{
  "model": "image diffusion model",
  "dataset": "microscope photos of single blood and bone marrow cells",
  "train_examples": 194171,
  "image_size": 48,
  "horizontal_flip": true,
  "conditioning": "none",
  "arch": "dit",
  "objective": "edm",
  "cond_dim": 192,
  "norm": "layernorm",
  "activation": "gelu",
  "mlp_ratio": 2,
  "head_dim": 32,
  "fused_qkv": true,
  "qk_norm": false,
  "inner_norm": false,
  "patch_size": [8, 8],
  "layers": 8,
  "width": 192,
  "positions": "learned",
  "optimizer": "muon",
  "muon_scale": "spectral",
  "lr": 0.015,
  "momentum": 0.95,
  "nesterov": false,
  "orthogonalizer": "polar_express",
  "adamw_lr_other_params": 0.0016,
  "grad_clip": 1.0,
  "steps": 11100,
  "batch_size": 256,
  "epochs": 14.6,
  "lr_schedule": "linear",
  "final_lr_fraction": 0.1,
  "warmup_steps": 1110,
  "weight_decay": 0.0,
  "adamw_weight_decay_other_params": 0.05
}
Rows from block 3, named by matrix and row number. Each number is 500 + 25 x the weight over the matrix's rms, rounded and kept within 0 to 999. All counts start at 0. Numbers have three digits each.
# ada: adaLN modulation (shift, scale and gate of each sublayer stacked) (model.blocks.3.ada.weight, 1152x192), inputs 0-95
ada.214:439505456458639547515462535535467579399465542573445537592435559462502530586445537511515471615483449465511503438490518476546492601516500534416503462559478431504590554502470617530509435406503541495483495454526422462467436531470433455483521447519595582487521426555534557525473499484530591480
ada.215:465490543551420605490519416451494477744505480473498443443485512462377474458443559509509506498543444482484511457491498506426569366538502478421403567603518454457488475430490361483533511481482471448478559582475542531573501516429560587511450491479477472483456517451415498434467507434542504472
ada.216:510534522401431539498500487477491527574519488546527483559520562516536479490491490473538474483456529475485445497496446523478507509476457459523520550485521514460462503498494428526488485489554519503511475467519447511490509465480504536454498485472449423500470603522488510522453498504577494467
ada.217:480521477510524466527503511481504507492465497503536479501528539527482514524467513548489484491439529489542509480508473491487526576445475525547459456502529482531517507477508559441515493499461472500428476494489501478461468510535512509520527523478511462510515486532516525515479505504468491503
ada.218:497479479494524439516517506454528475410508471491520550510502462490536445535452520505492398503508565493490522490514481447491505603487463496476493454475490535496542476509473570465481439481516451466493533453499486488496433518520430441482536546536549495497535464463537508510478532522504489507
ada.219:545476508497542468504500509515525531492491559473477517504516471521467519501510492501511491506501518488485504527460556470543490516460540470517535480509523485485506496489516594512504579486507566472514583522514469457455529485447546508553548496528468494562556467466511509519515540458511500504
ada.220:477462513524456505481429535465487498561506507492538465518513509525501504494460496486477454486468504528494498478498494493500447502523497459494480482489522512518491505521545454461473536495502486529512497481531538491510486522509532487510566483469524464516508480462501470502490504516485486494
ada.221:547453511462538471487504563498471454477554441492512551561482554513483501537492509530529512506398437485625570454560555541621599600447512550300540544493539638456563463565497502578488522480503510483486440454499611474412556483505488509411557538555495624531533478470484451550515514409512539475
ada.222:414615515548368605483522434479443487799503451555576515458477473471488414459435552478512557486483504560463467432423403478348523411571518452427367571665532423546405440378515356469517618530488425432502491489526462476549653450456591487494446381462455411521490498446385446446459604370518571410
ada.223:493517512492471532485477420499485522494420482544570519504515488487530456502566512529481481508509565524451485490502523572522478521457541455495553470480497546499476495483474519449532507496526481551511542443453456446444493491485520396486492473493555545468516491464522532498514491562517532484
ada.224:476530544480489477519477490447438500528462524451505511508505481496503480465469534494510540490484508463488476454507465495510502546500549466471498497469474498499496522558419478475487461498500446489472500478490505493525501485520488511427515475455528470474521489429528524522491506453513522491
ada.225:519478474466496468513491518532444492478493505522494510515499473503507523504417517482493510496498497523494442472478546526522484528451485484463485500476461481528531479540456535489489489504589522499513487461530472505496460469520518478489495521538516447562486498525490550501453543572484495509
ada.226:510520513473507499520495510462488499485469480497479488495476484482500505482522486466481440502511524538503489477489495516492478525450505488492484579494523503499502499562477503525472533510487502488480475490459498447484473465533494463484550503486486490487497456492522501484445462473524490536
ada.227:488489491477494517518504504480490495494437496478514478534508480530479472489463504498509463477492523521484462504482498466472515514454519498492493518501468496510478507474524510452499509495512498491461477432472503430466500490501500464455537484495522478505469519466495506485532474494474505467
ada.228:467475532515410591502513510507455486706589541501560442513439497463492469464489533475488564498464389483502536481439494485427510337528560563476368548550554467509450458440455348517552636555530442507559510539537564495547555506548584559533448402470465475541434556446423498464450492434582503506
ada.229:521508451460499471507532467541504427471462468387505493558487511559479490582552496519476539474425580519440448557557467517479534518500456505520537404540577505494527428525485527498504458498472482439444544493519465513471452486496521438479496516501507566451536558495503492538539593483467479519
ada.230:510450508480513493522529502472495460483465487439556437540491532538468444518463482546420542470466529546532508484582470459522536529431496491506528563543495533505520499607477544458533418451466547584481469482548442509437470552546450440501507519544535430498529434565526481510509526547481531552
ada.231:510459457480496524537514502474477555463488479516572451492480471501478473485459464532473542483536489534542497487519494482519499552506481470526482474496453504514529507534529545493487474478545476481465496497556477556474502492493512555458483446508546488543592513492480495492450532512531540523
ada.232:537465527479505436518501457522520552467505477500429461501563522522527552545488514523514481462470546531508556508453498480513439555462461451526591448430486565473585539554538491592451491484525536468516566449494497500471473512468515406440470536534467495474517486537522502485495548477477429503
ada.233:517454500506530494531475526493517499497489494485559479550524509524508537547503530523440462508504504493510540461508459448500529556499508487483480493501480505490501533497459487449498431482534519463518513477493487484498470527514465517496476514547557458496494435527511455537531450488510509486
ada.234:504466495513513441495466519498505517455453582529424557585538516516512536518534451504463438483444480464438565441482498504548515517524508480497528438498488548478492505556429439544466513494547433552495547495573546491542441531532535493526519491524513559527538461507458497536450516485536493517
ada.235:492430514548559551502484483497514497486548468554479549459494490485517517497479584553523550489486481451454506515521524479499419454565453541519478480510389468494546548430474531488544409580466518462532396436543462461504460500529497581562516456479470459489526407490522514501502535430452502520
ada.236:540523481486511503536514486445481551530501516565515484575534520522499497489473503501495475499471544515533484513486510495511531482489501522543492494529497502517461510556493519470534501482521549472477467479500502491496495512539491496519483461531494493514541541501495454504489491528510477466
ada.237:481456473489552479453521504545531459417535531555444512493485473540487562526518486550528486488509469437569511469495546533582529558435480506487539451456472485518473506520498507468511433556472482490468481490462537488520480471492433520472515506494519605529541494480506503573486510523467516474
ada.238:481506501476530480526502504491494480552483518498526461511426467533496491495553530521476489554442523513549483437587504476548447535453505552445517499465499459484437516485501595469497431443465485512535524469485477515466495518485476466487494484475515460536539489478469506460502491441498535533
ada.239:496453434496494496489492481504524481524468507485450509448532515530516513532496529493458506489580484416487554508476533529512504526462473531543513503487463492512514471541508549453495461562491506521508529471472527520469480506515482503516494483519523500487458478451532513500474534533514496463
ada.240:548501482514477523569499483512520522540485493490525449474498431526476535510519496518508491509503528433503524490499442490449482508505483582518491508567497508529471504489523504529471438486500451483498507461531459473483455525540499433413483418496537441455563437393531445473532559533544574541
ada.241:503521493483525506498532472528521530461517477523460494495474455518508489519454477469551507495517479519499490501468496474481540528526489463549494486507513516512489514470495477459502489469449438510516509497512474462489485514512504483466472495561484536491527487475483488519450532480493518445
ada.242:502540511467480490520498492460468515496514489454503473517475489505456506519525484498493564442444503532458481487499495487483486509512520527530497512529509535500470463429438513469490505487471537496495512535490486490512497535484501551439461506472492482487512501472455490497500472507523498527
ada.243:441480494479454560511531490559484478575517510455526482525460502471495464535498514509524430441496504464502507509477495508483469449547511516476458526505514489514467483461451508485494558513474477527480493508444496477559536504488492577510509468497435487507512496418478457466474504434564508470
ada.244:491495478501535464494540544511498490493514485483486504485519513488533522546502474505521531493559558502486459499509539463476506509439477519512483462478503462541482464485459517496562492530512483500460515504508453482485441473482483479490457483526513468519518528434512511471463502505468529428
ada.245:455532466465516510475478485494532417486506544488454613502461490521482482488474530564542460500465471443425471555459550564513575580475564515441515512508519476473474491502574482404429558585640457496427421461583494508422470494503467478432436554516528493580517561411550569523450528422532435502
ada.246:512576444596529499451459480468548509350438536550533561474526484557435537486452531544541526442527536503510540453616474469473480444549539556505451572501495520530523503571471422631480550478444474527560542505588486479508498545562469463511510473564506487505497522526510502434469508485463429464
ada.247:534434528422499474476505528476502488512529459524567516527523494527501456489471484535491491476498532510504501477572502519450531577487440480490518507519474486507539496483465518497515497485495498514522474489516532481495430501523482493481484528535527464489522467491523520488479487510460486529
ada.248:546532490472511518525521557514486534389429504542552609432515507490488545536500511475459472534512548421521505513496518458538497545454512483547488476531435441519501505490555595531518473461483495527547535522505538502468433533453434493487474512458452510478403517531465437545461517487436523513
ada.249:463569480528357652536518453445420504720542408580478422492568481513442446466431491471499518446519415535501444428501387501327528442558528512482421540604623486489371419418544379458547627543448470462515495520541497483563582414489546466472436359438458416504485482489475472447497500399506502391
ada.250:547494525496513473537490528526518548524500490520469468536530477509555515479534497471498466485474542455548517452501519496499479545443498518455478486521494464559513509482452534473509511474481499500506553493474509489484452533496493536477504499504499532488490533458488490460481479496481558530
ada.251:558498507486519477527478472484514490386483551517530530482528504494509509483560488502487502499578525520491517522504501486509501520520495460620476475486480542525488509532564510528513520482428537518523536499504526520509496545544497501539488543542485540512543512511512489489524507552490464543
ada.252:516491513516456460484501557431472510589459474490490512522516499539500509478470482521461466537550527497477537541433460479459445516522468515516506515476499499510530513441459477455532540423497527482538479498507447486485489488531522468464497475543471476529507478545546491499497447518487550504
ada.253:500500492512487473470530491514520512460447450498514526556531489479491527536460526531545500489499537536534498488463421501466520575461479483482445507519520517441489498536537498461484446509476526539484480427478472496496473505474431462510490504505583423557524491512532512470525500542486523527
ada.254:508473503488540457521488494485488539518495501485491521490518439521549503504497510499488517502483515454507470472571465471512504510497461472514496482498513493506480516507499535467506436464470493486473482488440447463490494488482475488498496531460552455542497463474503516484481479462526487528
ada.255:501489505456489491497496484494500473611477483435478466442513531524491538534443507488535474530491491542495525477523491488498461550556468496545525456531426517523488459501531467515523505549490504501543501492490521456456445516546502451518496467498552503526537472477546484478563500511467491479
ada.256:499449498435524524504498487490479428476495561464504474494512517470529524422541514500498416487535486564517550491517513527496534443493465513547573472455449493480538466459515526517435430521495507513534511492485421533512468495484502481463557515523539492508482546480547582485496499472474568520
ada.257:435549504480450522533520436505506494597568524432549483515495500438468499504469517529553536497507491442519444476439488455460547432502523502454450541543539513478488508454467439460529524498499457452540507538465491483521541430507516484550506480443488453497485515456454492513484521475544505470
ada.258:517474542469494549501466512517499520479510512474507488524488433532546539553492501487554531499506558478497484501527548507517570544486479501509450462479520490521467521534462525508517486478479449512472539505497474457481438509468505465507490507490519447497509518420447498530515508509454483529
ada.259:533488559537462397508458508561495610522484421480518492597584443540501523523512557486478541477497526517461492379508461509456529548475390487551471500481572522483488458462492487532519497485519540565497468458524459496460509508511507510495541489586506436491492482514448428445439528543525499551
ada.260:524530507539570495507546475493479509527481525512492534529496476508455497519522566470486434523487483472529503474495467462486522539489505494589514450475552466502561549507511490527528472438520482501518548504588452511501531502520498529503487473525528501527484423501546433508527530497480565445
ada.261:485464497464504465459525470547479516504448469474523441478473475522508499492457503491482478501470503448491469476490450473492436553506529440551448539480443468542493535432448499448473466446519508482523500458489470525528498497481511428470490447542518471535459529493456476476538461472534486490
ada.262:530497525465487480495468507490473505499515478499513520533524503523485513469463518546522515502521462504492471497523461480455496486510505499465483560470459448519457500532500514506525437520508529485503510467516524502577510491471445496506484530509518444492522540484492495481520471462478503498
ada.263:534504545392485488560516535547555439383511444506535512567558461446452487519516465547498481456537528440497511440514386526501546621426529519457489493531524458517504522569459453550457563493486491503500563475576498495420457574564448503425462519492501490504499571419378543526403485467540458536
ada.264:528476496544455486479483489495515483448445508538450485494512504509553470531494486467488495443520550531494471492447501493483508518538503469491470503462487476478512453547515574530547442496489450568493499517538501553501492483513526448509513494507543524501536495513506517497468523496490483502
ada.265:468499522485429518491511537496496489640525492527487492561471492528459468476494526493499486478469493527459520449439410518409469451511501522504401483513569556491455466481466412498519566517504438499547491561508432502564511463461503484474483472526449467458528476524525498485462470468521471487
ada.266:408510484593459615533515457506487553687532485494543473484487473489457473497540515472522500474454455510491459437487501523412550482509531538475424559549475537515442437453467427463506554514492477531498496547536469453518539438404518475502499446469506433470585470493519457442459567514494549517
ada.267:462536531558555513514520524503501536660556498452507482500474425517516483586413458498462384546484496521522541478519558520397520546580576542502575463535464513516528479474496533570424515521439469536460514504470533431535489549517526498499548394516583441478478423520518449464538555491541545476
ada.268:562484472512516530507463520470467486455566516553518479443485514501513532478597500557515508523594517519424500534478539536534471479466496479542503474484425504482472505483539548512483546480462525465499482483478567477483460536523451358504507443482457449509571547459554514534570528565496478463
ada.269:588506484375497524488540486489512505558535488489461538477515512511498501505438550506487518496528490420468502464536532469522493563435551544511486495494499528485433506491487540475554478485502471508558517515477501432506487478469494471493509512473525420515492472521467463484488497553436472485
ada.270:553463515498511536498462571444476573472513488533466478503509459527534504512519481491560453464452527494511489534505466498491509545534483534549518494535504535532575496562500494493507474486466571497555507449499491485458483519477464567520486536536500517490540490520489461481557484534505465537
ada.271:535474548563553428547465471506523532468527464502519526457462445517447530542509480497434510487484478492499502438551479495454523658443478504421508470502433448519523497481435461530451497513494456534503553482510466448502461383473463535429486502505536537518514432521448527530399516563426592509
ada.272:448526560465447535512481501488525515467492472531526465516499493495516509500430534516523503511529501533499498452499478499473519534477487470480487509476481495464508477460492495464504553498514556415498489495493474454526537539496473463457525507435522453523509462468468493447474472509508567448
ada.273:543544469493515536497510497514479535473507550505389514473512448507434477520498546531547465503506484522522534455517524528551458527466519456449528532498496518505475506452479501549481477509513481506494507466519519457529510512552485451492514521540540500479437487498531503545512500519470464482
ada.274:513498459444458512486498491421494513550511503538466458507516495480479469538521481486503505491468468460465478465488502499552535524488506540479515515492453545460496515476470515446468526513478481481480468457521500474521512475520475491500522489504536491478504511508536467463500449513450522477
ada.275:554505493502480469526493522451475491485475515500438477555503506509490503530497525502453498527510458503516491466494518534521487551436507496536504492520459495533494548456463533534517434502483497489506521512509440486492458517544479504481563533510528499440503498517507469474518483518494550525
ada.276:519489504498513505459489541506542499465453444477517519523470508523448456486547525467498462491454476523527547481561538502443483509475469503484474537490506462507447525499514524525475507498494523547523542473504501474453497487499472495540543477483469466503466447465493506521503515487504486500
ada.277:562444497551585498504518455510539552404489583454462521504489400594506520459578462523503506476661511490473499414520463477444462584535507529682405510495466555482507539581582544547484444461366558454546515551425471553563444576536494554520504537551491435533595466467573480468526502571517487617
ada.278:506495509495488506540527489520482500496461471467532532526558504523511508536471546458492526462517502489510506468532523472473522539482487544497483471489486566532490560533485473484503480472488487494519463480522483517476485437506482515525555508478552485512524487408537524483491491464494480550
ada.279:518489490480470514487530492506443528516500509453481490483531485501511491464502522518492477504483531478482481477494454500496494546462512510526524492517517467484463485461522516491516494456467504464517506487515495498512544528486519501477513480535499476477468545495501525454492502523510497516
ada.280:510508545581521463474498463502490485486531523516498543515477489436456517534495438432519467488465539497533499463466527551485537538478520512474488476489512531513521452546502510514551547455540510532465503515472557563420469444527478577523506499590468536491517493550485517541452521499516462549
ada.281:548445507505504524502504511514527485467492490525473469571491443527510511538485488471552459496492495558487448449531485469490459546482513498459552510520521527512403493490418463537479554513509513524549510488475511516476470499491486471487506528517565511496519535472498513502483510510527494470
ada.282:576579493525483427485462505483485484324494519553530520581517525446474449533503467497524621543480482508457499544538560458547493483595491414486504525511453503515533594509494531444461609503569595537537533475517491491515504511454501602525479512500489623457470533519406509502422474535493432482
ada.283:566481490477468493502512467480486524449501500462501507515502496496559525503479497500499465510489543498523532488527504473496518532481479497488499492528486512521465499486469482501492470514470555507517528494460490464473503518523496460486511477527512474485502510464491453514482444469494507506
ada.284:458489506500539537487548504497542611462487562593527521542546496475547571565489518490518450541465485531597544501462513511587481540505531526517577481534538439521503570502474565511477453485542463518498492521489505445475508553492495601530491475521598477552488423545471546462484519465449529487
ada.285:510503492492474512502522480434475525568505510475558472519465516477485509502483524468521521461513469483488458476486508539442504473503523491487476536498528457496483493447461447464508528523512505517522490514489475466539536511488500587488524482494484497488510473470491450484487504509492486493
ada.286:525537464481428508498489533478485512639509492506499507504523486463479494559477532487501521490519472553495520503564492494404468479528544483498443516504519481506492457465536469476507581546496453508515515505531501484473543506469466491464512471492508466528467487436438470475503474476495519452
ada.287:545507520460488488527485538464447548481495477485505481545557468532539508496516498470487490504521502444490498457516514493493485532465483483461531493449504530488468552484455558472492472492471518502466463487466491453488452482488487443465562533491472514506528440519471485517510481524515484510
ada.288:516480462515477518527517465495511448615554478529565480566477494444443458500524492526521519510460498528537508512494474532496581483548540565478468526575545555525458462467492447495534536530497492461503453502552522475541574516545504461549488469460471499506517538434417463487501478502472545456
ada.289:520490462410506470477483446507494443531476451488448521501528520456525496506504500526520446503439554518467507463468463503529430542493484482490493474501459470485505476502495502496506463510484520518505449559522513484486478464465496474503479439518510489493507529515440516519513511509500490511
ada.290:468509508402485495484447508483503480529494489504485536483532549533517498546466520479548503490508461506482500514518493539504468535411503496498491464544503531551429483519496501493501499465493502493500516449492544466478537510530485460513473519497515534513479483456481467505533469503486508438
ada.291:454500503451557466507446477485534398360455448464468514568437476498499471508578455538455473516505510565438412502483445550531623585576570535512556508562540471473487541487486522506427541461495582431439498503509473555489426454478407421432413508534486470518509497549524558514514441536501467446
ada.292:496406504478472474513553514500511481511543486444461534562540509503475456514605536547515538525464565495468548506574438444541466454521482415629523493443570485461510487531470520531521472496483598573479575589537516560442386590576520495519498518434457557499559473556550459415528508553518494539
ada.293:517506520437517482474508499477485515490482484541469531528525490495534524493501486517505500447501470506489474497497483499487484556500495490480498480482531506475478521518477537497514481492533495505471476467490493449468472455471451483478505496500483491478449477499535455507508506471524481485
ada.294:543483532533528494508475520490490531532500509499500503528493476543470490539495500467562448548441515474483484499545494474490549481477463527439462492507548509474565542496459530489485511466498492469461537493510482503461558506519483444503517540524519460585533597497483531452494461486468548451
ada.295:468528457528487471520523500478489535551531487452448524519572582552489509484488547489458495471506529505525518499551468497473499423502501467489466494499476497484506504484491466533497508548532460511554499466547507503529512517499517503517523449514529459485500470504483475559490477463513419494
ada.296:475480500475510479514493496464483474497490458513513513467537487478488533533457479460472517524480527506503491480496523521479533515472549480471426526498524460475520517487474533425484494453500473485475515459453478476466432462557452456476489488546459457487500478465471496505506494500540504503
ada.297:469527456579570497464490460598479544508523559474479475523495475494519523579446474558416462502497494504509555476503492515511415544497441512492513472541470492477480557553442572486466550452531529518521524452535482491490516471465464473552578507557574508462491411551519461419531545492422516474
ada.298:509474496453503493490510500525497509484434509474554481515481549488492541518462513517502511474514500510501505486484484497486479516502466501483529483488524491497495485421454497447493536483502527503530543498512536524469484476500513521445460517505519530466518515492503498523485494518550476479
ada.299:489475497497516513508495509494504491511505517556467470498511463544489499544509464514485451519467516476523504460478501469541458564445467526535519509498524458547514529559528533483447485542491482490524485483560491469495482494520494489539533539516530501521519525458537521503517513504505534488
ada.300:526489505543556493502544531479541521518438551490483465412514456504560486463496542460492533513480504507469503545498455477507411437550481525529519439533374520518487473451566476501512505553480532499526486519538542433521508543475518502547589438497445481517496499616555482464540567571414488524
ada.301:514462501485543476450500492509483509542484463500511526527524490519488495534462525509525447485478456503495464492499447442469465498429492528481488491488470453514486523488482503458521461498514504485500458496495475476498493491528478459483526507567506468475539540490520474522511507505486480503
ada.302:509527504426502479447459498479483489497510496499432459465469443513495460498466511475432486516551501479554488460547465487510528521471436481464510541493455518516469530520489501516594475484523456533505475459474491479484468459529505451496561507538520482577545475516489440533494494484490518536
ada.303:530523501509493497523531499484503530486472526505532490477496523539459536502536521523502480477532487532512504521518512517452463514512485514550533493475474445517460503568489465439500498522519489530525478508464496517500496543447498504510517459548535463470529514437497483524507549487473481523
ada.304:551455458484491469488490515509478523509511501501529497549532507526518482539525495476474494511458519486528541475484508505491529575426503470476508492532541484542574473573461555517506419499496498522481512430510489441484443516506501440458551520522513453496504447521477508559464462525507512536
ada.305:565520501483464451520506472443484562477483511481405497478547526531561530536473532495546446488557435488523498485525467525494483545525500446491502509525458530493521517502547608521489515484489519539468490452560503496470450502484493481470523476513510439483504449508469495536492539508491467532
ada.306:456478514493478535477479499499500520592540488527475438523522481578528503488461543476525459475507496499515555480534501493400546567460504557463503499502489512457480478488450462486466479527523478524495484461560425517507527445495518525487481481476561443530519455517461485494453451468500556470
ada.307:497479486543530508481507494512499499484458519476471516511535536493465491459483504532457497508453466417499467488483503512452436491503470485528534490472514508521506536468475527478463456432519525507462529472430517541488497488549440446524504458492529535541489500455488511554464522478459528497
ada.308:540477477523544496516474516507551489482479544494503556490552420476500502535492477522463442528500479541470533441513486519464536498528507510476510480532525480553512541456479518492472453485487526514518482479512507524509475488515501464482559490532540499537495489501539437494530519493490484484
ada.309:450537515495493609495603487479490503649533492493525499491436547548503483494499595464504509474485466569562562476504529506374486359549518548455467571545476440466510440507439430518541522545535491499513536542490496471520593546446524597448432520417454497513478489458520617467525505455487550461
ada.310:452482480542547495483483520504492479492469475543493486482479498500547504469510510542522500498479514447477575543554452541485554526502502494464449515526572478464557550460498505547517480549454490447459473543452462477471431558499507505494466400479515509556447453567496491525498504510557506547
ada.311:504504484455478466512536519496536522539488539514508444492474490482507530552499524557507474463484507499522475461567475537457506548461512515508508513486547487502494508560508488431496477524474493515521516471459510450499447492526488464479504533486537460518534493448501504524481493501521488488
ada.312:504466496525527532469542559467510481589529523505524500568502380471526525461520519506464510481425543435507518434532506494504442482584396540515475461491556435462493560542496508495490455467454601546517515542563447473514485457495456487495526525495479487467531475526584528483600526488521524532
ada.313:517511489555529478476499522500500545514509483491517501483502484451497555542475489504525506524536542473548528454544533507513464555440508520533494494527467474454497510543527558470483519505442513480493527466470466475456463502519495462479543486512500514481513481497507518504475475544524516529
ada.314:492477539518523465499520470490466538544525484539511534505505470505515497494454502529515495495511510487518506447505515541488546523512471528473512452528504489563471496477490492450544497488488460500469476430479493442488462525528478501473504489521530504581547462508514458486470504460508526497
ada.315:504564489526470511475500463498504495438493474453502530504508511484495532504461459544526545512510548497505478432510487491547505543483494525515500484508525468502459486507482517454440490547490478530497491494524528482545512497506478496470494468491503527528462486513508484539477515524485560465
ada.316:486489544559489510558473470417458547514496482502496470526508494494478496468469478468468552499529501467509493492532485458505553516545543569531467483532489519476478503497491519506475491531461480448476455461431501505439506536491497428504511493474509505576478474461457476501463462405473518458
ada.317:507545499491490542422462495459484508443463438520537504542551474540462488592487503502498493523499512497472455511449527584544561525532547576446493499553558563585531523481572530540444548520489426468530494492495552500424479454517535454441492606522474488536410474443436541510453532446529511506
ada.318:487519557476512490514477493496443456504533466560497518521500502528487506507538467505547470499520518522487474486514496435530468554479537492467486499519443518464507535530480542476489503513458481492522514514477492546515485457497492459490521467440513522528518511526496442500532540479460490510
ada.319:506488507489510509487519508526494526459485515510491475496525463520509524531511494464492513509489504472498521512493499441477468507530471528477512501527479550490510467540469521556508433453483497432484553492475479502490481475464470474508491486504520477487470462444475484521543463497464500475
ada.320:489539523522515485502513470495502490548473464513547451512494500474446508532495445510482530463502456461509531476544468455447515493555496462475470554540560493534535519472474445455551523490549445536532497478519511513504499533469497479474445483488600471502477501503471445519434484450499495463
ada.321:533540470583559497564427534497483498514554489536549497568516491516493458524457506506513467504461477445509471469567460537534496551497502465504515487527489487503493536490482535419463464514502468551495487390524481539479512544481460521503518492510578506520471459480506475494466537550488554519
ada.322:497553470481517503503447524510498553443451435505541526466551485512509468492511540512517420554457498460505524522523492505469486571441504492531476522546515475563470508509463561523448511465528513488498551488508509492481460522531485478474489486509530499482476497439581471519530453466512515461
ada.323:505500508529485504497501529508506532514504496511489499471493505484480520576499482480446460490510476472498468461487487481457511555474483490491487542538544552535477509499509498472453501501500501500476476516481456555503463495517469485514514481521512487473482487457506526523497532500498531517
ada.324:445468486452459519494471514515521455499528426532488464434526506463486524509535468490509518535473492513506489497478507521488399564492517537439496457540502561563485507546525483505540459420520476432481458525522478516516499530549530471440455488552502494534444563509499511507574479543504502489
ada.325:443532507470496471484498515451461514572481469477506449520527510544482450501492496475511486487483531540495500511497528496554490545509504523548448515521560495512448445496497563439505582508528509483522540435500455509510474551501476467476529470497488419506515469497514501504469509517493507467
ada.326:533527450461473508533509489483488493532537480522505490486461479528505464519476546531553432487449495532563551478491550551517436476507484508433453535424482504539479499480489476490502475508487487517492500503519503480460505477490498504478528512493504506465464481484484472530457482505484495480
ada.327:492482539488504508503508512501528556424475537524535464554476496478516480562493504503471476471480537466488503451454502447500492531444526501503530520491505489501480487515524490457501536457482482480487496493409522478487465495488496461509466453496500508462533493485538506538527455543498546490
ada.328:511497528539524530538481485499498590490469539485474535460494452499523507510514472488483487484490492496562525481541507483519503562522469516511542467494448499504463480531465461489465509504480479492492446506466428482484475503490498512498507539579567440453587486522487470502495504519507526496
ada.329:540495527478530517527492519503532535454478511500481487440469451523539494532488409479493473479571490472446484489575476515438520521464568509573529446468494544493511522471502567565519436497502562451475436503490361510480506448563481491511554540470527484554495449547592483438510481468573531498
ada.330:422557454549403560496516456478446488777468501497500455465451474472410498513480480412543519528432436532496503501435471486380534378597509474409398544561454443513435493457445314560531617499534426488530522508562510554518523469495540531469549375444530433530483467535512486515449544457577496434
ada.331:453539555494403634499533470504435478738520547500549494497428501463457431513470548444510487502476419470480478434502435499416529374634515489426427591564511506484413472458488377412539592452532418486500514520517467462544615499495520490484431348507455426501452530565431480478417554436564512449
ada.332:461544501540373553471524491485468509605541519482510460506511529459461488535458552484498513505491427461502468541478457504452429418537515501449447522517551433461511436484539439534507555545504437490479527541524507569545564514512552513530476417453500408487477506443478498559548509485564565454
ada.333:473488593435513423542519506564457468356467461506475433551532654465489488618488512442427433464549572514525597502514560548551487568404553466411501490365532486549534480573440525515517569392490414522499538506427600489440479418524440563430523653529448548511485512581429552496411553565504475488
ada.334:480511526482515531514551487478511526556534463482530442525510513476480530464525571532493500505504510521479529466528535467465441549454516466563507495536473483494568466494473490496461508478493506504567501538568479486437481520510482484512507552473483515506535490556488483494470459517533515484
ada.335:537503519603573498470478493535495525447433523453503465502479597480447462534526515515538500520472519464455580532526490445463459524538491441578538513450465487467460557524523476514481519503453528494501479532478456550512563496533546530457480571512507545524451497470483489506475526529492517479
ada.336:490510498508451523513496485469511541535471491489509488503463523526514475498462517495491448541474541525567526504515528529466461556486457510515512438519489527499519515510487516493496498514535546482479520473519480449511462558504511477492532469509525531467505507455458494463481481442553537516
ada.337:519440475525538453514539524484501531490466536457556517549517434497484509556521466511443466515436480503448537471596566565560504563434466549583539470502499464449522492450389453451483494479501547511496549486434535558507475444504490532472436587451467471496486482525526463544507473473496453502
ada.338:487501550471480492517516506492490509511479511443524491507507488500497487510537502519534510528466497476507467489537482494520498552477492470512471497471485476474531476475506542547502468454483505492514534511473505491482485475508481490452503524477533523500471494467526500486549511548446487489
ada.339:515445438495530473475498541518506492499491519477505466445504490572534504457489556485509511505558496476503493496497549484478487499473426520521505484535501501519530491439485502429446441533481516524426528514466537525445493524543493517522547630502496541474568451475507555475488512486508486504
ada.340:538495515514505456486527535507513521547538456517490527495506489542484498497441534574439553535512458418529504497518514497541483561544512514516477428505474488533514520509455569491480432512529531503586474455474462534487441521500520455413485497523495494465511473501517550456502478506484556513
ada.341:504530494521466489517498502466508484489477526486523483538508440461494478537445479501493563482517491485459516427520546456552470554483529514490495449530482497514470509471494494483493437463490472457490512481449452479485425476472444471509496547530512530447505468461516457486500519477541504523
ada.342:478494507554486507513504538498468476549508523495542497529459457530503538547440496477472494436525518534566507466500455509486463558421488455529517510460470492525490518539482466530522486534503458491554501533489484493476507505525516510484537448518543500535453529458462470507504490437420519495
ada.343:534485469485462475484508553474468539470464523476517465455520430491533497527444495502519476490542483455483516532479472483471490525500487544447492494561460474514485528487460497542547478472502497539563532496523501498497508570530496497472470515477477442530536449505580485520531572493508469483
ada.344:515453573460487514439457516428490550504476526511485439420490441603560482458530579445511453512414504387539544462502471479555464580468506546408457481587548496471558568503441506494463506480530523525496504463516562530452452527561459558570503574546515532491482397569569516460500530487529534475
ada.345:429553512555332648474534453500451480784473431540556476539480574468468424484448509441491480476513432542449431468479409488445517382532584479441392616571497453457459471425502352411495571525495417411440445545486537530544567516488542507438420436428509406536481509498435507449465448445499533409
ada.346:449506552563418551486538433453423459700523472510546475495430508460397421456399516416499495509483435557452486481504466461397497443566552463413460531585494462464464455439429368471524542527486479503514479498548484470568591515417488475510496453446486468582476457418484447453461497438487519446